Weights of a small contrastive audio-text model.
Model: 23.9M parameters, encoder arch transformer, encoder activation gelu, encoder layers 16, encoder width 320, text encoder width 192, text encoder layers 8, text encoder norm layernorm, text encoder activation gelu_tanh.
Training: soap at rate 0.0018, 16400 steps.
Data: trained on read English sentences (LibriTTS-R), 15625 training examples, 67.2 epochs.
Rows from block 10 of the audio encoder of a small contrastive audio-text model, named by matrix and row number. Rows with one number belong to one neuron. Each number is 500 + 50 x the weight over its row's rms, rounded and kept within 0 to 999. All counts start at 0. Numbers have three digits each.
After each neuron's rows are labels from the 100 clips, of 14976, where the neuron reaches its highest value: "top examples" is what is common among them. Only what is clearly more common there than usual is listed. The data: read English sentences (LibriTTS-R).
# fc1: MLP up (encoder.blocks.10.mlp.fc1.weight, 1280x320), inputs 214-319
# fc2: MLP down (encoder.blocks.10.mlp.fc2.weight, 320x1280, transposed), outputs 214-319

fc1.540:581433419457462510395499508480490449537448510507412554491577415540546420373507583482475494458505492555401563441497533540506479508471597444481551539504454494512499625550510505397455529506492448489461512536562508549460517470512530538515524468474497483454409466505516472414474542406539469522519510568493546426498475470575
fc2.540:516553464385558495498526459519514445508560469477484520564505512465469496584499547536467523497512558406469522514573471392499581521462465524447504544491418479553454493601510504514558556565562509555439543535437444466489456481485503470421535416538570452434434565513565573538538514560534553543446531490389453447561407528476
top examples: voice: female

fc1.347:525522480503479438505528450630467494451545517355469529573501545610454527487510473483398441572520510468496485502504517482488509491545542478611446489526495503575488551531580468474426462481513518516487554495568519540488480518493577523465634516421461535515467488341550513563508413482491516487509514418514535519521511490628
fc2.347:466486531542413481533465435522483514468455516537510525583577512526496481554513403587461496488502484538490508536485589439496479595557506506544443586553520489517447431514495513419467486468612525515509480499597581467477338483546467498546539390606444354499557495571482526530478511477455549482495502492560491589526571459523
top examples: the word "he"; the word "his"

fc1.665:548507508521517614593532532500561502519460540543485445498485483576536462425471598477538516551504443517535506480449546449497626487549422504489446523602439463521490561479524463509460551527455576409451470501487499501481465525496490510471521520572518486489485507460581497596511520452519422427533578470446532501562564566557
fc2.665:481476448481524623495518450519525622544559510496477485547509494517416529408421502559491574461524486520419476551428569508493539443495562479516454530463546503545473647514488542521500518491464417453504455511498566578523469436479513522502566527469424475457528498532485406500470478545440490498586400545482465448547421469618
top examples: voice: female

fc1.337:590424452463521452506540568453547512531585482525488523562513360487515501447536441530526490538523494574417506463475503429540532520599525517491488510439492437501514396480509482528473447431569455395520472484408580554489454524544537525492400529536472504532542516394571547544431506422460440547518414639536514526464503548445
fc2.337:602498468445486551488491536470543483523481459455509538510506475436479531421461503530514509418552527511569481452455494530437466459497497448553527604460507415429564514502494501452439395510441481464490504447495478505498459554542495469437437483533503492495559542457514449461484581528468530460470482419472538500583537472487
top examples: voice: male

fc1.601:424458457519542480430546498438600439522552488530385461425563437513567490551564398532502506465584549524460512540530528482488500570503449449363423485531466467475519513530452451465574487419596569462458483464447565467449451528495482462523441534523466487486455470446500500508520512512476472431504519515529442465468466575484
fc2.601:552509512457519522486494564531522488482472529455535547476475494478444433575513502486436469487556443485475550551546497480474477449492522517414462478440550456543466543501589526466538511486370543506499467458505539443453473565551503487425535498548523486490525529514568426468352528456420491554481510471516476478503520518510
top examples: voice: female

fc1.735:544396546529508588488497414445477470471504523478497456543514573571462470475543515412490480451567517555458496477457545567479516494445548551593502488543551456448497564490464462493440522462481505611518576508526467538542483505543492404531580515463471569447497487364492509499538419524575465470459434529493515471520535564647
fc2.735:513533570424444382534519522467492517503476488485476470556515454537497481587548475485534493553492446508460548559466572392472498474466502480480531532514377551630371445451467533481391506519529496623570538569597349504482545443523467556485438495475469489507431503503526573527487602544469489448522449490557517490466487512431
top examples: the word "said"

fc1.270:451487525542479523477570560452448547624547532552603480535505519468570518542521427496526518470498465480346470483545503493541522477537545442650490412505591458544481430518496526567528424444591400459396498389448597511530471490500451475459503509499482500550482560480522522408458531505466559515506430573571558453547466516501
fc2.270:510536532523437465447535564566501433443494496545432504495552531489504457544498551512453452531464483454475540521519391489437498504491587456533429510442492495608367594418478472525469428459435420561511542462407492509517440434480402524488482614424480517515525549508541454484501493547378435466421556423468559460561465445449
top examples: the word "he"

fc1.602:544521484460478481512502479610470489475545504341475514548475555601420533469534432482413459576525485487522481512489512492492507538542541480575446495542464506581489559539567488465424471497512550510484590478567550532504451557501619508448618501437505548523407487360531524551472428428485474500453525457517537510521506467643
fc2.602:514517519537430438534446446507465515486458500540486527585599512530520497541518395588477495500505490537471531532488513463482460541547476500503464599564484469512433412520479527436463445497614493543508456467561595475466364486555489486526552391612444381510565506573467544498458497479460520504499529501589472569506545454536
top examples: the word "he"

fc1.284:460493519391594596508513509432539491534520505413526440601582350510403546456542565490511569587488408449532463478501479506463565455495540486430580505569478501537491407450515491435518531521440392390493434570474519598505467511474538489546441447527472499520539514363493466487430496540486482488529487469513556433547507557519
fc2.284:529556427471470359485549534552531458556455490551542516581529471454458545424543486538444498516487494528496587535457548480443494515541471456518487502438457507513489520474500397467518442497524417564506391431501514557482488430535486527459535477421470491508515426550422605508512532601431552543633496516501438525471460500488
top examples: the word "but"

fc1.218:540387498436538483462515424496528489568559484466508471591506565436514466557551534527543593509536500482507539445473523475504553487434541417516481519496501497488513478515433527459542541449505407489473432582564470496528494495485456471462453466467473565555477492449494414478462502397452437533492388593543538481456534514475
fc2.218:491492573538513484538505529502491478421501463543507487539497473474508461458568452543533499501497548507484473500521507443573567467524474455470510477522490504503475510535526526518533433494806502507512521510479526537548520525499465512533471504566550521484524563503562427469486587456508502563524481490469497504530473536571
top examples: voice: male

fc1.230:483551476478517575481537496480494443353517530502461479452528518484531475500542492529494455582455452446490475538480497633435519526449613577466531453430482489453472418547454476471509485483515587418505574457535543546456475483532455487470414427548465492486493525542545518496558491423491609471464523535446538384522512477470
fc2.230:504395527551473449517578477463529479480493492506502388421586495488584559445540456584509445463479469474530550441486416476529553408484485551513470550399456556534545491498462444501559481507609423585491540497521432504614516564430426467430485563551474495554588492585488439496537574450515554544555515571485509570528464469468
top examples: the word "but"

fc1.635:449539501565428419465502488426534519463484549524575444484488506439598371404519524533464506477529458501438564491514564487520540536469522440467532566519466432514560544443539466504475565483550576347534511535430588582523514472600434580518514475455467446561442511432525400500557467476511465563486506529535408497512444477492
fc2.635:513449575499472494506497509517479493415564451502589537548507539407393524529613592539528509512470438404478555445519560393473460551453549457481460507478379443454416459567468492531443516563477476532487443544491457507458437427473516515455488511553435455440392524499557512568465529523474551457522514502545500503592445493445
top examples: the word "she"

fc1.168:547470556562519515483512438599519500444471467424481538564572488537478438440467472480456426549611447492448509483475512491520559468521625519569509469531526604557492529500471546513485486495508450553488553418515475551474428454554467462478633462490488574462487515411526489468573485494511502493528540524529546438525533518584
fc2.168:475562517465459438478492500543459492432533515455510476560529540580495549510532465474540492558496529537511489489465516571465665496479517532543443515575500598519445505470425485388526433511397596505484513577525484419541471462511458535513482515465480499463471497522469491533482446441588441471488489512573508486549598525533
top examples: the word "said"

fc1.91:517394480504518458441541559518520456553529452431536539503455533525530477518500548507566497434494509512399519443504510606544504461539513498499493465502473517521495537525497497482577461404475447424473370512519497606632450527476383604474489469463499499555503436443514495457482522500510427441522495634513537552452531563617
fc2.91:512476549493569528541512468497440567480535499482494445432492521556530444498471454499481509474512386516506482506488529441473578470536475536510509508476465531507574563447476455509542364468501522544536504515467445476584460521465423450458564432628460519535572462470572451390524479514515500496461477524453501464487522532513
top examples: voice: female

fc1.727:530511552552485500453513478620554481453523468412479556567510541571535469481444509435424437542568492438471482458457520483566551453508635536531487483539526605570487526529515508511451518504437498533502538422550508553464448462498509463476606509449472538510462530363549475485607482483503445510526561476478572447485517534585
fc2.727:424545506502481506486517493548501519457494578494554473552605521647535493437526470484506489564476537569536436483450567577510577552513516540517417555513505549515462475515466561411525497543481598498386563575551564466497481456460470500546491441455493416487535422546462473532493502451493403433567462432558492501600600475490
top examples: the word "said"

fc1.423:496454630497440530532566472490449385480446490505506476502519529433532428476519477465484482446560467572470498417456479548535521464548594527491456501457516483490507583477460397495493523381522440645492488478484479556563530461520451506525538594486492519487477518440504533561501526523522459559397448536512552501556509574515
fc2.423:515504475477463459499500594401473533470424460386523409501501515513457521467528507543559496453470347557425470445495527489484437478410528497556534550498501477496472461441406494507453550434509455552541525595547503472419552423464564596441458560433468525549448441455513490531492539510476453415472431440494538393531552461490
top examples: the word "said"

fc1.81:453450438530492593453453517447570439558526541490378543368568485511479523396495562544548518472533452524428533526570501473477530495507520465522568526498503489496451567518560486456454492487509427458497527533508510494513499532498530516567524503431461541467487499435531517543529506482499476508431501599506537371475507495531
fc2.81:602487428483539504576522488507500459483499478425488547473382479565540510551480479532502474453517516461474485498549438521481506490463498599449450450551511508490562477483457497518552530572513639421464506407434400504515452473546472493545527446632500550520531393527409579501555553593531526544482357566467543550540507507551
top examples: the word "said"

fc1.457:536472483459541508456493453490518500544614482396530452563489623484528488564510512520543535502502463495496534423516506540544526479429537449554491542479493513524511465520404489473524544472500429513477430576566483510513501476453464433505447468428483507571467492503521503457435531349456455532495425527536547493498553525514
fc2.457:460489561527505453512521467493505537442493525535519491530501485453519532465507461484539499511510539510499400484517436430552538462500477457472534421544496513540443482514517487520526412495898476515499522528479512546536522468508435593546478519548577546513502488472527472434500504443575538557459476459473505509478478519541
top examples: voice: male

fc1.571:442549508469458567533469561531556479535528561567464426431438357553420447381521461474530554600518448560450577486387511442463548389525495552406501471566497562498564507525460466448475527449515484464451487524413549485553495575518450506528553402584455481447444579501475497474478542378556496468479561476516524561503538539520
fc2.571:564503411553547603549508413518471607462496529487500515532487494399573486459433525546506448548542406515493524433464509624458436423487507551543532524506553429531518561461534531529534497433462506457460412456397558560489413484506539536444501500408467437523566582481541474557523467442523537513567545625483446557572518472478
top examples: the word "she"

fc1.750:518478544491535491503557523570522470494424517469486530562532464463494496462488543491483546471546453483471567410452500521514496558525482512592550523530464645561535540549532445479502377495477437481424533433481546466489434445514450523454542481485511486448485582414488521449492553572539532461345489533516580532485473483541
fc2.750:560419500458426479522622489556484465449477453475535538569557510587477469483456488456541487548488469552508457458461497370488557566431457497477550519509427503497538453475503505495510520581505561521454539430561557457502496472486477525442504473510464538495428502492477557482535462542441412471478468495456434378519511540472
top examples: voice: male

fc1.439:488514530548472520499529526557553467486487533387475556518480443498498487447529523438452533482544430495466487454495495486546501569550593465584522497511460557478506548563523518426401490475547459490466604389469568537522431449517544538499589536433506475530390570406563481478421532490488454496428485589509495468471467498503
fc2.439:481508475493413442512541489544473538478441470535499466572601441623446516460502494577514538589460445475479479495492598596487524550447451528466491532558421532483481463461451518397501508558503457563462493489539530453394410486543439554444543367457429488539427449489484556453488494483466466504580500456542428379541563521487
top examples: the word "she"

fc1.145:485405436435506489407528592462559405473438518486561501516538586505518462529510533475545515431475442538531490554556456498500578452496483500463555471515451501507538550571550479479541502342578453479487455508415514550596492536524468525489465489477546574556494486390517492534481450452481517476509434560501571509501502489587
fc2.145:466431506522496510524483467480497473440468455499496515527442560505478473478542458547485484458490453520437485446494590450538560499564463489567515475459504540522472576483499485507547390502540386624534471512457513497513442557569360457478519516563512555427545532482563481450503562523453546545470474519421476482449525561465
top examples: voice: female

fc1.52:436430584470449503491540551528483431536462461429582541486505530464648436458430503431454485497431496554458505450513448527500538454522569530515519455456432494554537569455531480543506436443550467461515468469545521585559487518492456505511490540483507508519523455371478462515518474388458427457445456650519501517552527514561
fc2.52:471525505472510428513650484469543543439507439596430504388413475405514376446525520492616487501484446535441571446471491521485478554521485540566521406464506561520459513440508484494549428470477400541539533532451518509583491452564467430531495472535543437541543511473550490418469503555505534506520443496461519440537534605523
top examples: voice: female

fc1.333:523475513508482479556477573477523509495439530455472486424474464486533458569661399485487504528407467459478535494529447568550509431539599461518395465480533449512501519470545505469535527464409454420443359502468545579577489583471479439506497447462514451518487441466539452479459561359484533423464527574555472535495575564537
fc2.333:552484521533477372460534481579511521502448494409471488413464467479493591476452523515432498511570555427541502460479436480480454518495521527473488526471472542513530564483483546499488473542524495563514459552446512442562581443460448441559506491457565430513510559504561467421474474581487531459545440493409459533464488487531
top examples: the word "but"

fc1.446:527395453471503526540476467549451462497415544532592511576453419507453467427473625466473578594524433432434535530524534411564499442550420567491479542434537521500535511565522491545457452458534446494437478510523488577584523515499527474506525469557470508517494515507451552504505494425545451484457473527488651544553536507578
fc2.446:388568431452461434493506574542511571438491497584436476648560458436534515526499588525512429477466463468457533532563533499528494492400527465566439494522581518440475527501532513533456473479530544578597607349494572504544491512559556425522522569433458460476434416534466464491481497470421530520560512543477452508519415486484
top examples: voice: male