config.toml
model = "contrastive audio-text model"
hop_length = 160
embed_dim = 384
text_encoder_layers = 8
text_encoder_positions = "sincos"
beta2 = 0.999
max_precond_dim = 1024
one_sided = false
epochs = 67.2
Rows from block 11 of the audio encoder of a small contrastive audio-text model, named by matrix and row number. Rows with one number belong to one neuron. Each number is 500 + 40 x the weight over its row's rms, rounded and kept within 0 to 999. All counts start at 0. Numbers have three digits each.
After each neuron's rows are labels from the 100 clips, of 14976, where the neuron reaches its highest value: "loudest band" is the band of the loudest frequency at the time of the peak. Only what is clearly more common there than usual is listed. The data: read English sentences (LibriTTS-R).
# fc1: MLP up (encoder.blocks.11.mlp.fc1.weight, 1280x320), inputs 214-319
# fc2: MLP down (encoder.blocks.11.mlp.fc2.weight, 320x1280, transposed), outputs 214-319

fc1.544:517520526470476525460527497480514480567504516518466485558392496495499515472557460486455540503502530549451515512528492507464570499508518502571479489481486547418514550476514436538571449507533522532504518519507551522532522533523523483488528479502470486464471424479492504514449509493481466524414519552513496528477512470477
fc2.544:520476493461443454524483486428497436484531456446491522436524474597582506584542413500522523488523440495501460504468491519457463475547495533485524529476447451498536512481527637552524498514494436529510489501480507514495385454527558509558476493550516464505552543507537452538495502482509467509543499522509487501462454540431
loudest band: 250 to 500 Hz

fc1.554:489496525516549508472493527475543578511479516459560515475474465478551438538527495530480444441480522457492523466463511483558481502513555480526494486484498475493519509444525509506506508428493480439562489540491552514492498521475530557431553521482530472531453532486496516474530490546501524495508501500545520485537556518536
fc2.554:511510509476500556478498499494554506540508500474499526509511488571445542563549513498439473504467484498505439501390556521485458445473470583476494506530516463442448479461453512487490601514499477582561532443494490533515546469517483481490402453484460492497504553463490531527587443428555461430587529459494539504430524643533
loudest band: 1000 to 2000 Hz

fc1.216:553461539482510599473496523537507499483514521447533513465572459467502513493584483532487474494462428546535519559487465488500562452511447526456543488491494475470449514519530482468427456456536552536503493429539537509543534564424455561488476474455458513534499490472503547470515571561434469569430514497459488464576494488558
fc2.216:517388510461415449508523534494539544456459508497525452476462505544475512545538533480494518525440384532494508524475519478458502505490584475491540490430411507510536485522496441534502458463466481562535515484488512492457501524559488495524530426588445576544477509474484516514483519525492486560591547511471521454535530480505
loudest band: 250 to 500 Hz

fc1.299:569507562500471542548552526528489480482545472476500523465490435515559510494507487503515466450513477405445507463496505514522481517482529472494478497480499461478476540536530447567504494455476452560514467523530554526599506442514498473550516515477510524554480472480514489500572605465467469456442496570497487514552492504577
fc2.299:442545530480488515556434480533580515441460501556494545553493504423473507446473543516494430543521565491440478544489496477520509472522474456500462505512473512484511511497473490546546485465492494495505567489453499511535520502474455529469504497576441445493502502536469569543444415535507461434479487515497437526493543388535
loudest band: 250 to 500 Hz

fc1.696:613456541553495495463541526507572415518455506431516581409474507473581459488566526561462476526535487539469527519516488465520566498512482493531488493504525458478459545445466538482457463497518494438465488525518440521462507523531502525509458516501499485524521546471495483453533560505505527562477501525501522464443582552612
fc2.696:574353525448481476481502517497471518481469520564477418427536451507498510595509514463516590493509403302508521446514533524517508456492457482419499497529452482476498506528533459499489583525542517478515487559508603476509544461491510563485385482487512536504499473447475494460553469534475475501428468502493464524452495519500
loudest band: 250 to 500 Hz

fc1.688:492516455565525484465515493484497575471534512482524501530537534483488491465481530596500483490478449400544529487479556495525618471457558470458493501526525540464475563553495527435455507448520521514495463506505476427517542501515493507461457508491523486582522513561520493473553587500480451533451515430540558450493515495552
fc2.688:538483542535505470479511514493496446461457502447482570520470514558544515500482491583457529495487479467483498521501531471506531465452481487559496499477564523507535527474480467504485534507500510556485529399514457489530502542510457455503532454424477490554489372498570506468529557503474475537535511509496523462536521465503
loudest band: 250 to 500 Hz

fc1.224:451463489436499666496484545469541477460444568525489531448439527511510493513521469493472525515506579505456506554498532539533513481502465505596529507469529439421582559441518491483499438557534476456454487549504536551460510469476462562531514512489476544465467515410510550470497523554512510542437457476484482481514480506603
fc2.224:523451500523519516500455539511463414544479521553484523528481423548572469566518478489435468553524483456435465416534478454513495511554472481532517524494507503481517468446467564514502496475455565480516549498568511463463472448565606497505486450436536516493466540547477497477434486497534540452539502537513552481444450517487
loudest band: 250 to 500 Hz

fc1.608:508481503503476535532425417515517491500512545545489473518508529474506484544508500459539493533533495555473483536540480468441481485495574470633521480461515525473436459494505410466567489568541533564528577504543571496531621468460477467462541510509500518516544507480546542496471465456522443508470459504487489425524469519545
fc2.608:527560491478471531456552480547497522508476469492532497520517503566530503458463461515495527553457461578517419486563547528474545571473511477459475530466516487553476477544495581607497529550490553514484522569457507447492483449550534480547530461454538546472474555453389423487535562440538514466549600441498535480484493565470
loudest band: 250 to 500 Hz

fc1.455:474483491471521574465487554490504457468436523457502540534490509513515505390501476585499487484500562471503485533487422506484461483487558543562490478499501553428449493534528538503471435504440462528475472534528553464461503461508542551562514482500478450557513478482509529496493503476507542488400527500450507494470416473488
fc2.455:504498512428465489551525552436489460531493544531561557524536468556523460521567493481485462513543458454496521460505482468465494480556504491515538510529483543449502462484512553516517664475540512513493515452530528479461423462457493435571521492480492584531399494503580484538487502410579503501527507411506404483455605532508
loudest band: 1000 to 2000 Hz

fc1.675:533503525450518555489508463481502475455488506508529496538423490527583489495509499472509512496507543485522487479480432526521506488500565541605553468436527465499519547444504505493450495554483525523470529543512488525451534462450523475494555491473514450494473483466486521427500540555416547527511507492467507489494448517546
fc2.675:537552465469437491502551553475408509517504476501461484490473439533544498510486444501499512477468467533469509408536546443493547521542481510481451490547534469456533427461436575490451494517500550530503483438533479486482430507506500520521458484465481569485497523521475518504531490459491529460539532481502490493473502494448
loudest band: 250 to 500 Hz

fc1.94:573513507486542539497561489500502471506516574494454495592431467516519529502492471494494463515529521513525510460495475493553489498465583509630504406532518503486498522488523477542502511520444480499413519510535527546474473389478544507486602525501501500494482496476459515508528522492436552498560513498497479505542495521489
fc2.94:551526498488429460523489521415456466495484510519503493527474443586611477562486423448513543514434461570483514529474499534520568580559475545521426490509490474462500499437460612475470494524508485569512511493463532537501457488503509480483508494555452616510532458523509518513490465542516503461511530525507478525521507544513
loudest band: 250 to 500 Hz; 500 to 1000 Hz

fc1.308:581424546483548534503597438462519565444497539463461465538462462490527498447514526470497473465485415474469525473520496498540516479495534504556441478501453504456518508565504486461510389509502470524459536502487546580503526372473521535511527517504475526509504471410501565540554465532566478464495510576546477529517469508533
fc2.308:482521507470431513518509560561524481419529482560501517514498499440481450474476519515496428541507470550506504501443513475491440632476471589500469499507521498513533466543530495530501574497495511532481483439511476593477531497576491572526479414513462482472499497494462520461492495471516562452565481412544499556501558565548
loudest band: 250 to 500 Hz

fc1.406:583435573458472558485455485472491438483490561453516576503526465479569451497574511555475463424502539498416519508541466515524510545490429468575493523496478434469539522425502533511498513511511499578466545500535454443526559508479484506506509533499454487429495438446513455450528535464443535535495531508445560522462505533499
fc2.406:494522458441453485479467441512482582482441471505487491473524441517452563522467478469544522560509444459501469467460494487508497459522501500497479512480525501459499412564496467528494430536512516552566506575484501474518475516472500568454502437453442538492542464519476504546451433476541480497569516516564497547450493427442
loudest band: 4000 to 8000 Hz

fc1.416:453480529431539549504474455478462480506488467502536494479433571541521497456475494485536427453546465557492506507454527475541437522559579460505472481528532537491497470513510482474559478540472532466486527400493594495574559559510490489443461588505491499498541501454535517442489477427478477533493475504564495442520433493537
fc2.416:492543492501543529557527517496583527523497480548461454523469436492466528513435523475432452488537454538516463534538538475463422478445491525517543491477504524465521483541483556492507454566439536576542520531469464506439511433537441432462536527471457493522484556545429457510517489514548447516479529501516508467527501559505
loudest band: 1000 to 2000 Hz

fc1.79:467448527485506634457535480551504469536516506465483518608502455458502479371537500506497546443491526493462495532475493526505524504555506486489482448500487470382508620471462490528510492548545564460455457471538476504501484425492456562455525539503501527450488477508461499488446508506478470456491530511541493499490523545493
fc2.79:539497479466510400530488476420518538505531565537486514528423455445574426516500562533447518517471517536490487552454442496534464493575398464493522499522565496439423497470440512490484498460443504519469492471500546455477498464468558447572494569532564487487557496488530467530592501517471511438508479477477530457461518463563
loudest band: 500 to 1000 Hz

fc1.178:590517511516512475451513459460584460529537527504506533595535435549566564484578537507514547467472487468483496465555464505506534526528450509490520524454461424455467530508470506496478489489517505452560498563530426531486521515498549462481522483433497502474512447530509490435476481520445512503450492553505546524492506555506
fc2.178:533496487484468539477512470453477518492511577493481457505455462429484474402511516539508476449486455514495436514490419514519508499567562542500471521454524524477476456480492488479486460490548502520443557510497499442459581490465508481545425521518581483483481448558448559469488497539596546486487502513535514493579462543478
loudest band: 250 to 500 Hz

fc1.139:453510516475480542472536580488531502451500500518503455480463516561544456485450373501469467549495506576481516550475529494509408563441481476435509540511562454465453430492526499524524515546449460503481535475484536563492461538558487483475445491521512464506535556459490405483504502514432525581544452476500508492541482520557
fc2.139:497494502454572526502505450511517485520517484514532483511486498493516551513433557448492427514509420498501519485428541600514527470419533404518541500565499565440478482421442471443515438479574545495504472573551508546445543510451543488484553508477492517467438471539609456470487631464424452502526562460451535459476544437518
loudest band: 4000 to 8000 Hz

fc1.267:454537507430524546529527534499527427491458533492449475520517477551497504459497533526529480518453504512495489536516486487506490487451550526532530515517497545457480488480471498476480489495472468427528509592507537543493521517470528460436440512463525449411503469417538532503450502478483548536462479488490450482494482454456
fc2.267:514451505514455521523520524520494473480501469484515556411481511533494483574496463430522459448492461437495467487458511545447510482546464480551491538464499593498491465475455539495516608508488526481515518470489473482510467444570528430464525512391455540489458513525464537448484494489478518437451481459511448485389564515447
loudest band: 500 to 1000 Hz

fc1.573:536507524562485525477467462500488566478469539489521476462503502476567528381468452508502495522512458549441482499469535476476532503471499517543564526515527514510519472502508523498508440430455431440477546454500491471580542532518486558521484507481501461520494536561466519453522516457548568488534541476446500473549451534457
fc2.573:519537547455508546523519569506479492515436558540506507515483563469376521520489533525520477599597474413505563518482462488441500602499512509521463491467483494565490486493503516508530527475484506442501446482527522529489555467509511407553556610435521433505444489421492496526513483483528459431427488516456516522436502467519
loudest band: 4000 to 8000 Hz

fc1.278:521503536444511562468495452501515500464514492455545556515456467492520513403544492555495526518473536500525482507485564509508519513523432464532517544522485446509501475523485538499494483525507526537462534475485489515453558545540494500524589497435520460514503481425480526468450406523454439534512510456474507455488535509548
fc2.278:452513486568500517475495455531423474456497471501554487558568515515455492456496460550478466446454554592517491500500527525484559482556466553492559482470535469451488483503558458556545500548499618468480489483454531500490596491460512458548471479427496493517458437534513434494494514391515534567434534471485515476548450498541
loudest band: 250 to 500 Hz

fc1.15:512418595501503553537469483506454469457511547518503466478503477524558532463481527540442460515524411527458520464488489521519491484521508483476558535519481555478493516495505547559532433498498437502447526451513550473574498509466534502500437575546475546515527486449478433415476494477476519533482542499565500530514469482522
fc2.15:466429475390491547533549504527522509496473533518521492481487491570424492557484484484503454532422466460517490484531524469497499536459481497553480525508575491490506479516484418514499481505411480467517492586477577521512550507478526443475553518489481495521517473471444509455503443545546435496474485504539527472547508473417
loudest band: 1000 to 2000 Hz

fc1.168:501518483531460488476461496448530493439484547451462483469526450495532479425483469558492464540512526482514493526551479461460584465508502451564484474509519566501499529505492416407488453509533513389500541444502609458485504571479473550483425533471521521544522535505493557498491542454489540542489434490513492482431473499568
fc2.168:472530511491529481513483570512479469552430486452521638485532435472452562473466503561496492534560450534512457541508541504447483422448452544523613540506434524477531504464504497508476534574460548521518541589487488468483582435473465444537469577499511476472457486495561505546474531464530389500642554449495544544373518549498
loudest band: 1000 to 2000 Hz

fc1.515:513445544515509477408448539505516557543464450465476513566413548475475510461490437593473456487531445540410491482515453428495547528508532488552502506500524533480501438519484520518521457488537537417479468416488548485466500464452440586528413498480467516490542457527474578466457526458503469521513489418490482517532458576484
fc2.515:417539452487518488506513467507517515531500514541525562525500465511481482610499499505533462539528543493533478490456494534530524514483576467509484460452512536492471493468546516573498547523396510543467506524542507526504521526546519358530457532516501468531513475536483512440567504494518518494452476491495526470494572383501
loudest band: 2000 to 4000 Hz

fc1.10:461528503480462529530457464491501496468508540564497483478522490518526487426542546502492447355510519418482515507469530474531498476606478502547505550534537535514488500481563529483431412542539512495484441486526480483497536544535467472506550511491489455495484503500475525423446411483519496533442507477494487468477514530555
fc2.10:468438470503488524456494520595495471523614525516473502566455510545571501478519488490497525496505507438537552484465515476505504478519577508526499456510491488556541505539483514437462541578410482440444509430484477434458573532477560489429438445503579512488538452488445487489453546483468465460539510595522463561410446511510
loudest band: 2000 to 4000 Hz

fc1.664:503464509477502513490497532465509384529507519532499562638511396494509489454478477520482561485502571513446531532492503511525532505494550520368508505502493488441523497493445447518438524444489518481509427464533473543506537487522432506473539518501502445445511443515445501470511475536509546505464494463533493502529471527486
fc2.664:502438518472555428551518482409514471487546520424480508522459465485486484582544577494488495509487541511495454516381457556543515481560513492562522531539512521512518482486472492498517554500495554463512510479506476498511558477516510451482468541456529491442559439513570443482541464454520506444525570503495488543467481510506
loudest band: 500 to 1000 Hz

fc1.592:532405507462446527496466526529471543433414465494450481513472505484551434513522450547478595511482444474499486461473466505531520467556497534501554479481480460479499476444524584556462417522500455526495482519446476514492508479541495495515532484463528497486503479527466511466474529514385550487482495533445533491485557507458
fc2.592:485435477519552493533507524500555513497488601478513471537464407543465514560460480476497513552470422473551484444526441480509492509473484485486567467501491520478464467500512472467432550483474528557522510457453554501462519546516506465511524531540472471530544493490497506526460497601515534480450525536448517520592479476536
loudest band: 2000 to 4000 Hz

fc1.514:563503560518461557479470497493538494453480523486512480421523497488570459573516503504491479447497479501480449547545485469540522464469476441487535529506546440389561482465521528451461462492532515505542571544500563473567559536492526490520548501464511511469465479469521534471541503480531497625494459479420505484527532530499
fc2.514:558460444452488461470470488566483510524485454541502462531504462574487539481454446519510458506508432406506435474481598484535475474460474467463497450536515484492498481510521511490444530463543538510449516518518425488525536533483527638474502508425565519516465450443539448504465456483519526543537483526478516564473472520470
loudest band: 4000 to 8000 Hz

fc1.582:495532531556519531485519531491497503445461520451529575496465460446568484516550488505467495498536440558401525517511474511505591512475493442501516547483500466449444495467491511501488439453493448515443442480508543520526501525486499550497500517466486511515494482493517483428554625468411589625505550442455532480497496501515
fc2.582:468488547474509493537473527449479497470487581484533535527582422547432504514449493534465435466502426405516551519455562470492495522443432525473492539493463459448488501546471485468529527466525624521485535483521535518487584554472464492516405457485463471546536442438451475444483532477419521500490469527513536435416549451521
loudest band: 500 to 1000 Hz

fc1.485:497542512465467477510551556494478458468485457501451498512577510467512528441500580540469470524457451501439476538501576471504538521541561513534534493482554501533560509507439486448527499443536464506458569451528585551498539500507439503624512548489494540556517480568501549473451553471479534554527450482528489493509487520507
fc2.485:455519592463514520552452459489535476485521552523431566468528448407499508442521473502491479542482511511467474564459520483455538514449491530466515518475486475486568500546490431554520502535470454567513507590475538530406492463539534452552497449492471506533458513511491480455488413577479420443521528428534516502521494464525
loudest band: 2000 to 4000 Hz

fc1.287:504491531452515538477551543510495441517551487489524505552455513533550511459576548580488481436512501502465500542451494495491503486479546489498539491506465456482543551487508508476431509539486540519539426490510507523564521546521455490500514509517540538443490476488479545467504483456475493603444487538433466480594574542538
fc2.287:483388494509507511579543511452538497484473507485514504449496429539441466505514546468555479449462466508488536541498474450437487465537499523482516500547504503472487482448561476547427396568480512492528518537502530500487578428517549429544445540492451504513490485575439506533500461615520433475431538484514524506506450478529
loudest band: 2000 to 4000 Hz

fc1.338:516466523499511518481526492485490589574496451495498456565458474500578506535527562583530382526541466537477541496464507501514529410491544473512541533498486449517466530468494484433514483506525550500463512443490572534540545479503499584422483570499498496469503438549467480471446557462531509511526483484489486485493453517511
fc2.338:495485527502533498494556501438540534549406523537548475503428512433415461482466443494467466478511511449500456498550530510429453489428462425437459509500536465538500553519539472455538390478455477548472488491475541562475512525592470446492489528532445492494510516464456483503484468599546523423473496443511511476599488507439
loudest band: 2000 to 4000 Hz

fc1.530:554425525476494531500481539531516468426490541447505483563501399481492458505512543481491590465514495529487513463462494505567513466545499522582557500500488473547489514457489531494430483490526466500508440472525532548457546444470458529465503538404562466505503521493531519465498490480443494463484483524497516501477560566535
fc2.530:463481551449508514508527418450486532556486562413518539532504498539502514489428489459538552463505504482503438521484460518502493519387511429520460509481527540481538477456539522553454450533474535523495533518455553503497543472546509497517510434560493519433561504576488531503496516575480521400441504538477508442570465475470
loudest band: 2000 to 4000 Hz

fc1.545:497429537552514563553582575506505487533517547395527489462532464473468506523545514471486497497536475539513488489494458466494511506535508487558474507505468471443522511514523533482480500525515484542558520481520524556507525531486497597533542545515456487482483532504500470499524576501473454547559507544555513505538569479542
fc2.545:483480510470433527497479558466486426393569504494510483501530529468508521605541454533502512512471437430501478480566516473507482551522447531491446498504483488435522547531522451534513512517516514461563466574466474487541484540505487585468504497487566451499483447534483467481466483515457509486451415508528494480421438440543
loudest band: 250 to 500 Hz

fc1.727:485537487467486514545543456494503476363515570502497493467370471510519475438526494506530512500527532513533435568538449483480458407443538437569512520482506532452499471545492517484509476494473531488486513529494467462498510508538522485574486446511538532556461453470486554509550483429490447479454510507481509493495477507565
fc2.727:490445541508466489522499492530480517510561515471432506522449512530474457436505434453433457527478575463477404502459499438525536517485485493499510495500503480466514450522528518491532528494610484527487493502466549527496421513493532525481517512470508445467543508421559433437522479486408526506424538442450472448543512526526
loudest band: 500 to 1000 Hz

fc1.184:550479545487510542521547516521521447556453498460422495556453447509511491499515515476483428533529457536398551493527502514508513531504544442507531456551501449451528473475492484533456480488502466609451518464489500512525516451451497466472517512520480531482448529507495494522505456483487563533528500524519464503489553507545
fc2.184:550525536490490473473440489499446479474497501551530492488484557497552476460444492492540485533470455485469481516579505484497542611503450527483499471526461490510467517467516514501511413485502506474487463521451596565491454513528498564451494491540482624470505481502411479493465484536493517500397513437494465504485529570476
loudest band: 250 to 500 Hz